{"model": "encoder-decoder audio transcriber", "dataset": "short read English sentences (LibriTTS-R)", "n_mels": 80, "hop_length": 160, "win_length": 400, "encoder_activation": "star_relu", "encoder_width": 256, "encoder_kernel_size": 15, "decoder_layer_scale_init": 0.1, "decoder_tie_embeddings": true, "optimizer": "normuon", "batch_size": 64}
Rows from block 10 of the audio encoder of a small encoder-decoder audio transcriber, named by matrix and row number. Rows with one number belong to one neuron. Each number is 500 + 50 x the weight over its row's rms, rounded and kept within 0 to 999. All counts start at 0. Numbers have three digits each.
After each neuron's rows are labels from the 100 clips, of 14976, where the neuron reaches its highest value: "strongest on" is what is common among them. Only what is clearly more common there than usual is listed. The data: short read English sentences (LibriTTS-R).
# fc1: second MLP up (encoder.blocks.10.mlp.fc1.weight, 1024x256), inputs 172-255
# fc2: second MLP down (encoder.blocks.10.mlp.fc2.weight, 256x1024, transposed), outputs 172-255

fc1.687:538557454358475541526565540521438522497481522521483527469525500504459473547492492516519493503459533447596435440398546433566483552533557459648517481624421508495445511484413478523518528383489436485489578374515553509503502493542451525525612519425546462499
fc2.687:448581529594556496587526495502535471493522452449510550477469576591445545396447546395438489493502454510460517550452505595441521507535504539392516432565566481441551455483589496463441545549459513601536436538551450503465427528511518543485395484495477510522
strongest on: the word "she"

fc1.332:423505562496542445560365511510488477549514518578504482365491534481439544480467486436463497497424405605451477497533519482563485486451462427558471493491552437501507435538554580557515538503443556581547472489459512489387529485473457497520518480534490450475
fc2.332:560513526524594520610520501554488512496435481498507562583543494474510535405527524428536553523477567449428536567489580491432568414423477591486512458468446526468570456500425533526451481494526551542510507485499514505523490478470522423450469486461553519464
strongest on: the word "she"

fc1.385:496471520437468555559466471446568511459484477480536532395493421533474368481487420480508390560471490479505483566512523433568568440547529584459491406445576521468490484497565422495462467479551513477500553591550421445410444505509586497474505444530570381549
fc2.385:511448492488624504548593436494546520456474585487528464515544597457440524515472506409494466572569469533513508546522540428460515481508388451507467472468549529420503544512441467390446576506536459564522435517500513540528485493472505525534638472462453592531
strongest on: the word "of"

fc1.365:568553528554618506479500506479510490493553449424612561522572475500542450502462576485508498509574400386526523529490413564540517525437556522546490448453463556474596525495486461610516509500502439465509398494466543507508510584546487483407476578444509536398
fc2.365:553488506556530532507546451492550575436395639542489418520505573508492532511461544550541513526507605544520473519530534497470570450499542479543531571477570594427507448564540554603450570455590527425527468516540629462538519513559466426436544481535586490524
strongest on: voice: female; the word "it"

fc1.658:527599449568479520450474449470461483435503516450470567419495488510523493441537615435468530447473514486478470375528510506550551439489421546478428542466474408470581453457619532550386540500424478477537417499453486477485510479467449537519486434499440561436
fc2.658:460603545535582493559411460344549584527518538427482503521533468467420468437454533504501567499543493484509493553425519424557458474542427561398491464596493486537476404418449569518457518408462545492542452528448469539547470523447527499437453594501451564457
strongest on: the word "away"

fc1.746:453485488485577452422477505538460560570455513449557611430551560548530484547440426539431453443580453514457489401506510525526427500448496535585564472551499560504531433505466503426549507534461438443393503418475461459521522537528448463637548446457436471454
fc2.746:484436547446565397447535524449523473461435497523377494501506585524500519528441511412475432587457484551396535562521458504537441590574453456467498526512485495465450468564454472595516505475503457473343483528566486454531522484573525535469516472463514510499
strongest on: the word "for"

fc1.291:615634493550453527445559511494541450485474564505467548478502514494501485528539517479461528552577448582513526525609506542518538535529511540452600432534517530510504431520511474448402610538531451540574503521506560515572453475434397495534466512548529523491
fc2.291:428544495364603525508524489553534535430450491493528438458490558514457513454488582460485447578530479476561466550530462459510571490400467519499384502516479519482489464549524520463487371471472569525472462571453571580496433487540516504459415519408465438479
strongest on: the word "the"; the word "of"

fc1.223:558596563532509477539533555540417460471547527507426476476417548548477514507503494481394517456536463493508504467470475523561376514542459484448546497504471463484430463563578505552527726522533478609513498530510522548480533389506407548533490510546427618538
fc2.223:500455407471538454585557616486516486536552484541469555562455556435527451512471477445519547552434503583537508453492599455533438570428575553504481585471477491503524526544477452478411546482466508484419546476520585537593529517481464505451471452474602553465
strongest on: the word "she"; voice: female; the word "said"

fc1.363:489481444585437541476555490461509435455584521494565587538450537408478489518424547528514501611452441496571507470430444520451475430475495478475486474493450507536584455461493569524517474405464517476587543456471530551492529578461514440518531444521479543549
fc2.363:574516535545417513480421522500487494472566582545507505500565469509548554537497528519445485477507515402491502568538491448627497483479462461465481502528478523505348446507549491485487514462512519547487389414353495576587504618450546526479485458509542557475
strongest on: the word "him"

fc1.446:475533483502515493534429525533493467490438496576450535380461448518478463440629570549410509516480438493475419455575474543556499457411543519470420650442574551545611615536448541531516477434510485478484527480503514451442444585552511522556488382511533475462
fc2.446:511472505523483497472553404460461465448514464481439541611456546500495533593449530615528473470541596471473476575391466563480468652500571548509400457507552506516478518496469530483482458559447561444542467476554456481502507480427524508545498502510556413415
strongest on: the word "replied"

fc1.352:492557489593541459487500545459539560477466489441533451551431475460498442542447550517496457583493536566477391438514505477535505471508459518444533547482493442490525489476516478584390513515446494543447548469492539457513469478452447503406524462464505519506
fc2.352:568505463423477572573548474490497469547533487508512528509397544441394510530550523431535570491464493524612472558528534503525421521447494477466415408489592491409490509575604517409413501506515475496462482513555553398434497598411462535548555423461482522463
strongest on: the word "you"

fc1.764:478531534528461441493502496531480474501527493516361411462574577533468427483541455468483496504518460450565462446418483469436536395573488426465517440612566536573459515472555495504472454496538455463413491509619564467492525496521502500505591514503543637506
fc2.764:460449544522422480566474509512523561531573538454447435459481479472538482463511577417531486479480417478520439493466530427557479489489460507536537465480426504553447517475442452644495464511535510615496423543495534537544462487563503462550504497580572506568
strongest on: the word "looked"; the word "at"; the word "look"

fc1.642:517597504534526552520507481592497482575538493456572571583503522418590447518420625575496542493530532510465480572539384524518449445438484545419454537500506500461549409416504568506623398416509613509547494534547492527476468458517495464460469508433457464553
fc2.642:456433518475369467456480516490422506496438473532469493474438439414525436452503532543442576578416500490517468527482484423581465425484554528543483460474506575481580455386485514470576497438378456492429463524508482525554521507445588476462497564490471526486
strongest on: the word "him"

fc1.59:565525466422540542490564487532534489517507434592565431437533463483480500506496406486470569499539543491515582434480499507482407435413427539440492523401370487509409486542521521389561487439448494524448392511504487536542584545483475486465511464484406522522
fc2.59:534504480455452505546500526488470488528501451427476626569500527554589584455467478540496521630533361550561587550575547421416516499546507444486531509500475521416499419533502586469430581433530507471472561580444555453532580548536512529564570554513398541465
strongest on: the word "his"; the word "is"

fc1.106:487475510480474504492487508459431502499539541551473527527500479498448461422515492453531534455415542412507416414429482528510530583550519423554571519405468509507468473540462518395517485448433447524502571444468527500439529525553458461563399461558482528506
fc2.106:446505470514623480393516504555564538395579530503622522552497495526524504477595538406514463585587543608521533479610533386506466581524514576399500489578571530493470521522463555645544485543552503491541426561440495543555462498520536489583542472399515502544
strongest on: the word "me"

fc1.146:446519583501482467511485489507496473520558508466388553508527495503462548477494421460414558522548522486544530522626518526497437399469551511525503491531601588515513488514428525471481466556477449505441468443421416515548492602557500484475513560444472427504
fc2.146:420458549450462571606486455496539497568452510417450484461568475508491576511440511616421563518454476372451518539462519610529479501536517400585601446546526472451545458577443497514494482540457478474472611499592536450514534456508473427456484496524489424394
strongest on: the word "answered"

fc1.283:498479504515485413526481441511554479467495437572527452491427416396542484580471440492506391513517474461476528535509506542549482496385335551536498425510546476580471485471418505551507526537465451469505499462413502434423501604470477549546420558526480480482
fc2.283:493595470399542550492420392570478556543568476467543499511498495523471510436521481513479564405509515459512433455477512549510474542395557570491523504515548415461588478471434475498547404506437551505449542425459446465583537488505481424469527371414530650508
strongest on: the word "was"; the word "with"

fc1.82:584441517589484498481416461470459527502505399537551488457502519518492484540470488444525492496513554478532427516465523500485521565504513551575549511513456503444446468530502539352459509481653443578443452490545547500519518515449534461482553496519411569445
fc2.82:387521570483489411496529454493557513567485525604510446554468514481542468520506510525480460552533418510665539620561457448548640536484448529540473474469560570507584505437580494457588493423462513494496443499526471525486474530571483481451490508513425461468
strongest on: the word "of"; the word "the"

fc1.663:519439552442556426486498513406540553413516472509483459529514517482466405410399489458467513503496509478573503554473538492452445526455529604488518468598554514527490595433445515581500452468455523483482455528552530406461578493480535486628473507515480503590
fc2.663:404485462490446468540521493479526463592558530504481521600477510510448486520444462575447472527444536437545538519529523497484499532527527565458401497461502571499513506421409497526521560454465501482508518612466489535531471570502498548648505500459506477517
strongest on: the word "not"

fc1.121:434474518475486501475514479601553468486453479556629491529482447521496489476488481535555537488606492530554535494389515490530421502473494507464472513416480425470533491459489496501465500450500463480485492470496497501517462504424512539527420499433545560499
fc2.121:579397540496516487627457617480479516425506531429576571490519416411535606472505389416461453398400544512500490520508465607456576489493549560468528562531519537547553479423506495587590454582456508504563560539463514504506469495510417526503504567466470503518
strongest on: the word "was"

fc1.467:523430497378501548509456630515531524462499485431553460364555520585538506467473505506530422508495492505453571515503510533455516576418525473517493514514503541553441380463465532472528426532529498454472524577476444472437551452511486527424477564498451491528
fc2.467:431452548459545489487466407496549424411540495521564602495451553546570457578416443470468502527443492535494517521507492542458471495457562437422457494490469503505539616566604609439500496463441471475593515490507477496465505509400445429494500496599516626468
strongest on: voice: male

fc1.81:470584421515521483570567552465528472466484521507588515554497429542455441578490464477511457490535489533484480598496473458468481546501577544625470495517517464525452470430582516472475451521545476579585532444507573484520566464517504471537509582522454594499
fc2.81:445524492514535557349476462421499472517410509542468495441471560514427475546556453516520435586495564520519496520455525479400486545490450521459560483450450491488625558484478508476481593415403496502486476577489493515477480496461511478452406430502487383585
strongest on: the word "but"; the word "i"

fc1.240:522502497491551478420486459443476464474529534414465467452424428491564544569440483554597627469466510459570524553420522573483521523562497505445417509515501528512473467492525460494518481503516517536530533578498554533431403470501464482561487472609549439495
fc2.240:459521554559463460491454502432455531527520555470513469551535481499495574502636497469515601520473518502530516520541547508518558582498473578524528541505454483457527566444522575594537426552541567513533511563495462536527538514487501413556449537548477486519
strongest on: the word "right"

fc1.585:413468551623539459474556529520449491475377468473489447436373481420485529436514461405523547432483516522536578452513459438502512555395494477444470506574596504524561405510514543498490499508590459583483517476452550519530565567586519497473496517483526463547
fc2.585:506517562417553522449588396485463488528592534504449375542513603495533439485556497561430445540451546515583467438498524505485469504646481511462475482541585494467496525557447448444537470500605411509467533458493378554513502488474505475577519479513574514517
strongest on: the word "not"

fc1.357:473439476408459428517586561484498437476444474441558492497477541595539496517508407516500517573532460520552534477456536494552403496498490440521422454520528476521445470512503523517489566526464507586541460503469477519503582471460450531478471509424533427487
fc2.357:595580523511525504491512425533466513461530482548516498515481448530524484480546505357495522493586509586477576532627578488500414496457468492446540457442399426499497494463481525537537479465525513591459525479472482454365486556501519468541395512539531578416
strongest on: the word "the"; the word "he"

fc1.156:527535494451436547513474488469558530544507609476426518502457464410484495491481419492508518508498485491552467502474455484538402511493419500421472490535505474534428481646601515624545505489542521652507515571378537598387544456558423529474525441537467519629
fc2.156:468494575518520559515501499522468505526478487498406575501503532530426529498508454494449565479414528478487464422499520493539501536421505474600490565586493519544515542555478430411494534447628540465455534531497496547565587491517467488494461491503587570541
strongest on: the word "she"

fc1.345:486450516571505563585551527430490495480381555511329463514554508429478385505432487488456484555455441552516529517544509571492479544596486525503499494517520530541537519529548496466525454514517603553610461465458475525497453570450367484431476518510556449571
fc2.345:444536507533506572539561519516486549461480471425486490449493493568477521635487516487593559526549501481523392511494502572537476446553437473603408575495431551458499455400369544487555433506529443491504554523502484517460500588471541456598480391366483502580
strongest on: the word "of"

fc1.228:520559580477540537464552521539549498517425588497465495488419563441590534554421550405560506482601487575472509441560526465492475495564538414532501474448451419480502475451506406527543447423508479472492548529500392536549520520430468515469544478585513488548
fc2.228:546478525491441525434618602475553563453471424497557569490560518555559490550533506491493448428547392502480524542533476446506446457538493431529446487464459541480514445597485537509532518581579538564581511496461550617544507493494496536570458546432501448656
strongest on: the word "replied"

fc1.589:510497584509491478558484464521533549516509533592576545410490452457460463556431508484542470544506531482534504479514509525489479555481511603517437588498420543581522458478582504533490493452569503503448513384427495523601399477534508533482457563396527412475
fc2.589:418547544491518496478519521557454447505492516401483479546529454471431434484513478581447553503492451474515524573483389518503542412449626462442389557416563495539457490505500513582459547539519481419417417605426359497461478566444529480521502487447556514476
strongest on: the word "his"; the word "was"

fc1.705:515462562477521601534465546441447574521572410453467527470429480506470567456552427393488491393457462542638538422632459512614548469421578466467546555452475520401610445489532526503566478454432492496528477465533482512468501484455504549393444447482521529446
fc2.705:504563607588499519484557457441561447461543588610514450471543568527489487528451521550487373498552473556442508508399529514500473459595541493467494520623469517524504462396570465440500524612494511411449492480463547477515503460505421489593549366470461558532
strongest on: the word "she"

fc1.709:506465482433565484484507486569448516466524463543520436546497517531591430488474429496479530467574482488519440538471437531477463451507461385514586485527515500477493549490460480470513483474520523561528476471538477575496504457472518519502442498548491569483
fc2.709:483474535535394437508425421494573499458530456433540407568519445534529464574563483534554557545446511517505537401518543524469432494521466495505432550484476482534493503450456513530489462510543507434501502553552488500580488488545546475483517450532672518568
strongest on: the word "looked"; the word "at"

fc1.434:463460510492454530481485385536466451511619480527561513465491413578437525537433469482555426497458480585423500577520482444565497494481556524408489440399451484488523511442489491507561464419590559497523387458566526498444455523492465555552447459552538469548
fc2.434:500525495501557510542551497518475473495572476514460427576480526448442438415486533522408446578543450480578498590420546400554536469544508528508511574501527545371451553507526456426433524544453477447478539481547539511531548514456517437467437426479540460533
strongest on: the word "the"

fc1.196:613589590426577544527480603472562470573551505520418464477494491472471513488517438482498533495527499549457484476473513535508466574510465416587477505531464412566434540492535471483464504447510457562500329495593565488494499553514489432509553494498464498500
fc2.196:562546451489473567437432507467496566421533468591504552568466525467451491577521548531489472540470536549489507470514667487456574426526488473506577443543506486483443471494522590524497517504501475472518525510501446473491569548638503430593427498525466521532
strongest on: the word "said"

fc1.447:507471498548541455575496528548435439487489515479480526581523453475436449486543513501526502492451533517430502448484480524480524521507516509502415545442427445548375480504422536522464467513556497616400492494447504501493462505517495498534423548455483545529
fc2.447:478486522473546518526523422458499502433422380466464513436446523563584515551492505549464471436493531452531416459531480539529462572391471512556522496576571574479539560521401457507530532573506579444539439464438456482449481428497511485567505423514568550514
strongest on: voice: male

fc1.438:520622546518471602562500574472561493515473550503470482457499477504479481469429459509544569414509562467568557537427574541495505488475487530568532502540527480525426490466490475548463414566517423485512466539458513478433452509549480447574482547402586481484
fc2.438:536538455558435479455494495542463529517400440545431496490539487508488571567548502564459610422441479605564489526512534504511513555518520487568479464552511596545534440556606436452447489492619416490532673453531407492465514488488509448469500561581486480490
strongest on: the word "answered"

fc1.536:564490531480552409491543549528531535528531536558527504516571510556442549542485500530523471520448493512468487494528431473539442473498430454534384458542463443582477566454500461486478412530470607464491559419485512524460457544442507511543455525487513503525
fc2.536:500469449503490467387571454537501548508542486528495538473414522565464433471476422608473497498566440439477545558518670524484397526547502495606402483570527541591496539454509516479559426463513538545578490464533425543641519410452480519477547495461472559587
strongest on: the word "she"

fc1.12:481465560524529454473481512566517517451596424424533509513486422547454441483459482487498512503468496468491512528558491514521499449578448447522497525411453451520457480432487524433445469496498444588535616549438464426460500492494535504386569483518478470567
fc2.12:493490553529497520505498520404456491534513474544506503471493504547568482532487491464521519542426549556468499523481529448532438600389549529531448518585535465578497493503432461438516505457457563504450411500553513552490432428524593438492546506507346472429
strongest on: the word "up"

fc1.641:486485553498460519491521535536558535424491536585496510554484553540441405490483448461566461483589487479502463499527512418465446542501486493526529455497503462474585465562486433521437363545520475477462565585385558520486570490540430425460516538451524469561
fc2.641:543507523479481540492549462515517514492559540464450500476499429648573416560493381596441472485430544447417455421589504462511427615491538496501459609489507507511532478495453464418436456553495590543543508523469496600474566498479498549516595471566469512470
strongest on: the word "up"

fc1.73:534446509506443461488511494524540397571487539495649458569521469433556504499492409511622548492472423470582435516454463526612511538495548448478437376475502387546608592477465540577426450458567519557487501497551453450542444567486404518379471464455474609441
fc2.73:508488550397609439541414557519564515535511493601433521492530492532472570476553529429517532523497472497542469465500490510515506497501554501448536626471427544494509480493501463459502517488615471538550479475499563525584466404498450495437475483484495511497
strongest on: voice: female; the word "you"

fc1.608:504481538446491549464432496582516492462447490510479487524487524447471453477469448469429482415529526484466555462498367612544499518517551523479571604551532452537502517510473510404553471501563536495528409506536421502454422525398472524499498532406513457423
fc2.608:485516452548507495576472450424453526434493477528440504550521554533477462475525408518437415440548489567448508435549538497524478517534537552544495471464479519394471473515413480526439429412402460582516477489504467472474534453544436471527524474471515471484
strongest on: the word "for"

fc1.69:560483512487497487508576491483530442374606518489502567603510544486438508610416508520405420495494516415576473453514492380558551485589548496488526384480469496471505495601448433522503443487503435491446452548460483530554529558517544482551512475528575479389
fc2.69:523541396557547498528476449422500511449464467527508474516523500543538507575566637511498421498525414504611473479455577489515499482420406526403528588542458414383499559496630449548523480566598511559531491483453575537494503472514494465470485528488474489512
strongest on: the word "tell"; the word "you"

fc1.335:489428516512509504488599592580407542507503498512552433519498420474514545417460562455443429466469421483523533470486497529448458500421517469532520407482539487537475468544552462478449490444464425542521512467438535546555462461442454588488523465521512601573
fc2.335:418395602566454550592523469507464471515489611573542529485531570444491445561565453453466444453449583527501478469422448512482531553506459494494489525416452509545494504461601530502407477408478542586576500536571474577485404525516421504487407445529384452592
strongest on: the word "you"

fc1.424:526488459432467542437477568501533488571532452462467370490457455455485425519561541598538519558402522438517436508474482449453535469529446510599568562502478532558468459461427553381604528439487499479519467518448510524469448542476531531445537440510501558472
fc2.424:610474558497535434488462526576484502472468502555513564517461486420454441463449576538510448518547415515461498439599492422552559445464455534547405532480456526475494537449495528499436449565453548520381483573544477477494534587539506506503533449566423462449
strongest on: the word "think"; the word "i"

fc1.651:550501546561499525529430569520511486534443503459499550531509549549522594530432453560485514508479495526547537485531456474554465499503481424526496484433501469460580515568506485448479520429472545478488499537521482420496515497582486496474533599514508473512
fc2.651:470519544419388580514603420541382403515489531461423436494497461450561460563437619465554477546553514493506529607493474510520432524558550532418476503469407474546479499484368538459516519483533428467495450532501481572459485501440479499490492460480519429518
strongest on: the word "him"

fc1.83:468586468481424470550453469444482537521425530491417510450439446592398486438529518569518540475544565435481540564443479540490405575521462513466575468408455427567473565492518497524465514531513521440574482479500488563421542451618528484469599448520537508547
fc2.83:482460572437519535382529477475492507518535597542399599457491493505425455555481490487507569556409587544448467432561460512497509542449426447557515531459458549455565522513554499411477534469497542528506450513506483515433510517378535367565453448498441515489
strongest on: voice: male; the word "about"

fc1.308:445469572526478533417576518575523452617540545580460545404527585494535456603468450464477527545512456504491464509481545576507534495513511468599490581480508524420415506510550495467496517449468517491510494417416496553473475477482447622535502451498460584508
fc2.308:555540552525635478543526477428434537423489446597485475483451458495405436496409576499387609468457505539542487489491524505572525485500524497471477482446461516495528440512484443465577480493561491611399480547605503509482437512513545427506568619511523498493
strongest on: the word "me"

fc1.378:462425507475474432545468485464525503548445408427465603535469463477569486471510527486439491548434504485544540517503541563598467508514507469506454474450508573613466563502508546500572592464443496581463424552503508492492452476528455439556552465569546399536
fc2.378:453563513525580477565531450590399584494387445483412504539470481551511484519496511495537537438424476486462398536494473475477534546525406462483439504458456505529604502363405545590509529527550547427586531465517440609466500539442535484532406482437544537529
strongest on: the word "replied"

fc1.324:451438426534528515521454478456468467519441515454535527463491511430482416489622503481474560559504507492517507487542468499511532585471462520522511571435438471571434530450476450497523551491510522538499489633415456416419585408527446495436459383528556584564
fc2.324:450437486601469387488541506509551422555426564543498541472436435511612346442478538440490513510538468523581508464498451524505568589594471525499510550511384459486462534496508432531435464473469503383532560545396445470463450516542396538497469516543551532510
strongest on: the word "good"; the word "could"

fc1.470:506451519468482435501482489480516574487402508542547527566509442426417553511503478421439479469490520507498399519498505444556470528430524491493506489437525481433436497570522541439463484534452504475489534419490474510565421475532490479440449461468499439588
fc2.470:496531475555474474489517509506524504547446522377571471479427578486552481514551544538515521392503557492483518521556571497503482434548485506413454506530434539453461479470515532448587423556533513548547564486498436400508472452571531521589549485489579494423
strongest on: voice: female

fc1.678:486424505386502467511404493551439482466534456557509509506426459561615545517447546435547477603555436458424483514570522529533408521609557597501428412517501435491465445389566498427407504539515512533579567473551571466528503525537457553510534462554484489425
fc2.678:450500507402543458507526476556591505476536577584501492478477528468543538418429494443443505515489474571541493488512524500474441561517580452463512499465465400485527472540502409397428469427446492621457412509494509500498556539464474468474481513591466502550
strongest on: the word "the"; the word "in"

fc1.702:569489482491493439519508517480538424471446408518487529431570537464454488485473484510503516489421496534475503515480492522541422479525560509416438403508540498488497551450570474552487512430541500573539434584520470469405497440474500561522573441552462588515
fc2.702:442518449480394467453487451554546530503428542442460529565509505524505487515531555504532515558364482474476535499403501401543555527557492527516519570483500505483522484491492531433530469592467452451505502502526468570520489568426504443486486393420448506465
strongest on: the word "you"

fc1.733:463499475401532560550438572524538538397449585490582503549547565485517484471571362460507458484533567488554523446437505534554573582453558514491507424436423535473424532462492537486557553542631507496375549474511501475508573474429529467437494507592475607396
fc2.733:504489549500553485485486541495511499554412496476448478409447488464416508408472568553607580519504423536525481497559435441562441479540515488477485539490506462540516472442497483579530499487478453516517474580487486405402434498497471507531507504530563449616
strongest on: the word "good"; the word "could"

fc1.127:473499453469464515418553548437448373454370471521489491434583446524545415554486511493503543487449597606425476523417563454432577476513456528607456506433553497515475510562473451488456601465583495526448513467504466580442508473469444469475484476457459568460
fc2.127:476350406458455425489530464535514583593528568579462538496522503537520578442591506602437579505450621482417543579547527493495553464556525459484559590485501521568545516451500517533473577407504555393465571486463423483447554425554500479439493556527561541493
strongest on: the word "you"

fc1.457:576477433493535423535355533532487480413590505474486559494599499462483525505487561520488525538448459511470487438511526573425508533494458502490380459508462524516466465504537430481419453432444567511490453507524631575485507516541477503506544517488438502563
fc2.457:510466601438525527461413550481450522597495541448510444508553580484416585463564407555488502580525583496493496460468508498523520505422430550536493387495444526540462590437441472528397478469524563466537479581523468520456483497521576476486489501587498442512
strongest on: the word "think"; the word "you"

fc1.24:482566433546425508550511384491431602486420563434504435444518538484456563501558544534530360486553524479397431430444384538543504529538496518498430448494514499576429510467491503513508509463456447438436450508461512512513525457389521506602485425512507432489
fc2.24:487515604434528473482481448422475471479497486525472545540498482475533489579428416500426525519414553523591537564432509502459510496504452517540478524655508573506460507499523566461527480493579456465519479494522443442575420491527488527456575568523548509475
strongest on: the word "were"

fc1.287:507552530501578491559527551569546404456511539536580568539474527473515425476465520418459553505476526490503492570488436501548510466594539485563493437479506509479465434543440466418504519459496503404536398522422546433587530509453573487489524442448452500520
fc2.287:498501488486511555465521405528460516477526539584449573484566541546503553406542482440584456544504508511446491492494453535455500566480492392372539453519445485415494631466532464498455502585522491530459510463509506548486542472579462538575456433615532534493
strongest on: the word "said"; the word "the"

fc1.261:389538468561473535545523544536539509467496482504455525513469524435460468392416507474473477447424541571462493558502468581552528481517483390521517470511420475511481573562489430485393462478537485522549451539483463442492528511634454511588492492535473613484
fc2.261:390503489476411561544395517526557534452540447491511591531533558515430630509501579532482575489395502576567438504503491492451588398521473464522582444530464623553356471531455486466481515512477500478410466594459428548510538545481409451559496515455493530509
strongest on: the word "said"

fc1.88:434580530426589513473488455563475504447521592521477527487523454463547526415423544532536517418517523476566420505493539516491480538541518440461474417534509511477459538547511482495419535512529536411472354539577541451503444470523550504493429597523489526628
fc2.88:544463524550566375485542513491396485477619478518472521545551462565510545467444462441585553523480514494425432428462498503379583516445473567450524486523479578473629546478450572572489567558503567448471465540456512476547451422446540495540451558513544517545
strongest on: the word "looked"; the word "at"

fc1.562:492380522554498585449447465524459493497476437484481517454427536497420474494523430462515574531450513512498559465532476477467449519578500486570535469502517491405435492537495491436512512461431518463425439542524510559575480416494487528521528484472448476571
fc2.562:535516585480564523604457455496502512450534494472530566499520453480496532548536457534535445519485553539429489437420437528416522505490423583480547485487523558525486508506519464414541515553468477556534528483429454494573481579568594521480507582467496610433
strongest on: the word "for"

fc1.350:488480454388526533503553504507533531501524524490488489538406564453547587483519535518404481589531502358555456493514424506512479539513440473483419413572563459475389494457535457574500495445532539568463526500478497445537489519517522481517452503442460521480
fc2.350:520543520474512542558483554511477404503498469458423502490556485472502386475479482525592531409511509561490505472436506475549641522491545560444557442448455429467519529581549516405540495547521510488490479495498483407473556597472500485458383420527461564512
strongest on: voice: male

fc1.158:473509555470563563573504530521494463639472453508417453512558515542416418505501469386505562488493522452492547553379505530448480501523552462557535449557490585519589456439439544431526474568528455492384524493467475474529428486475502498494541558343525520447
fc2.158:436464519463515484528470481479492481553523469428459493504425458469469454618431555506510467517491546462483582556516500539498499452564495368489595509546516456561531494482523560509445499592418528429580488472522499499492461589468472507543496470436472566543
strongest on: the word "after"

fc1.221:484530577515544510544442596627477539583540445464448489486494401518494469523395445498500424440523537531397462535499506538490508433488410531460417553499431517509526522462407456495666531485505411559527588544487586444456594497622472472473485408530479437465
fc2.221:474485446461521565518517480510497419639513539556466525524561543580513497453483533477546561409444526559478507536510513534500502478405372498471562531524548468423422511430419529522527518486462523485483503463426416544513476481422491462455488497501490502493
strongest on: the word "him"

fc1.264:482551527455567550522549491579534368507439529585438527581525492452486484530502524512639423456532535556533494470469484512468431517530459569455530511586494490557521482605450494508431609445449403567476422543460493523570467446506491533484557544422585520393
fc2.264:528547523501485445453506572457579605595517548485487427460439549498499479529414454544555521381531551490578483522556564426489505378452502523529442524511595460471472561426501575471466553540520432482458526622439525493492571388474531486507551496425529565581
strongest on: voice: male; the word "to"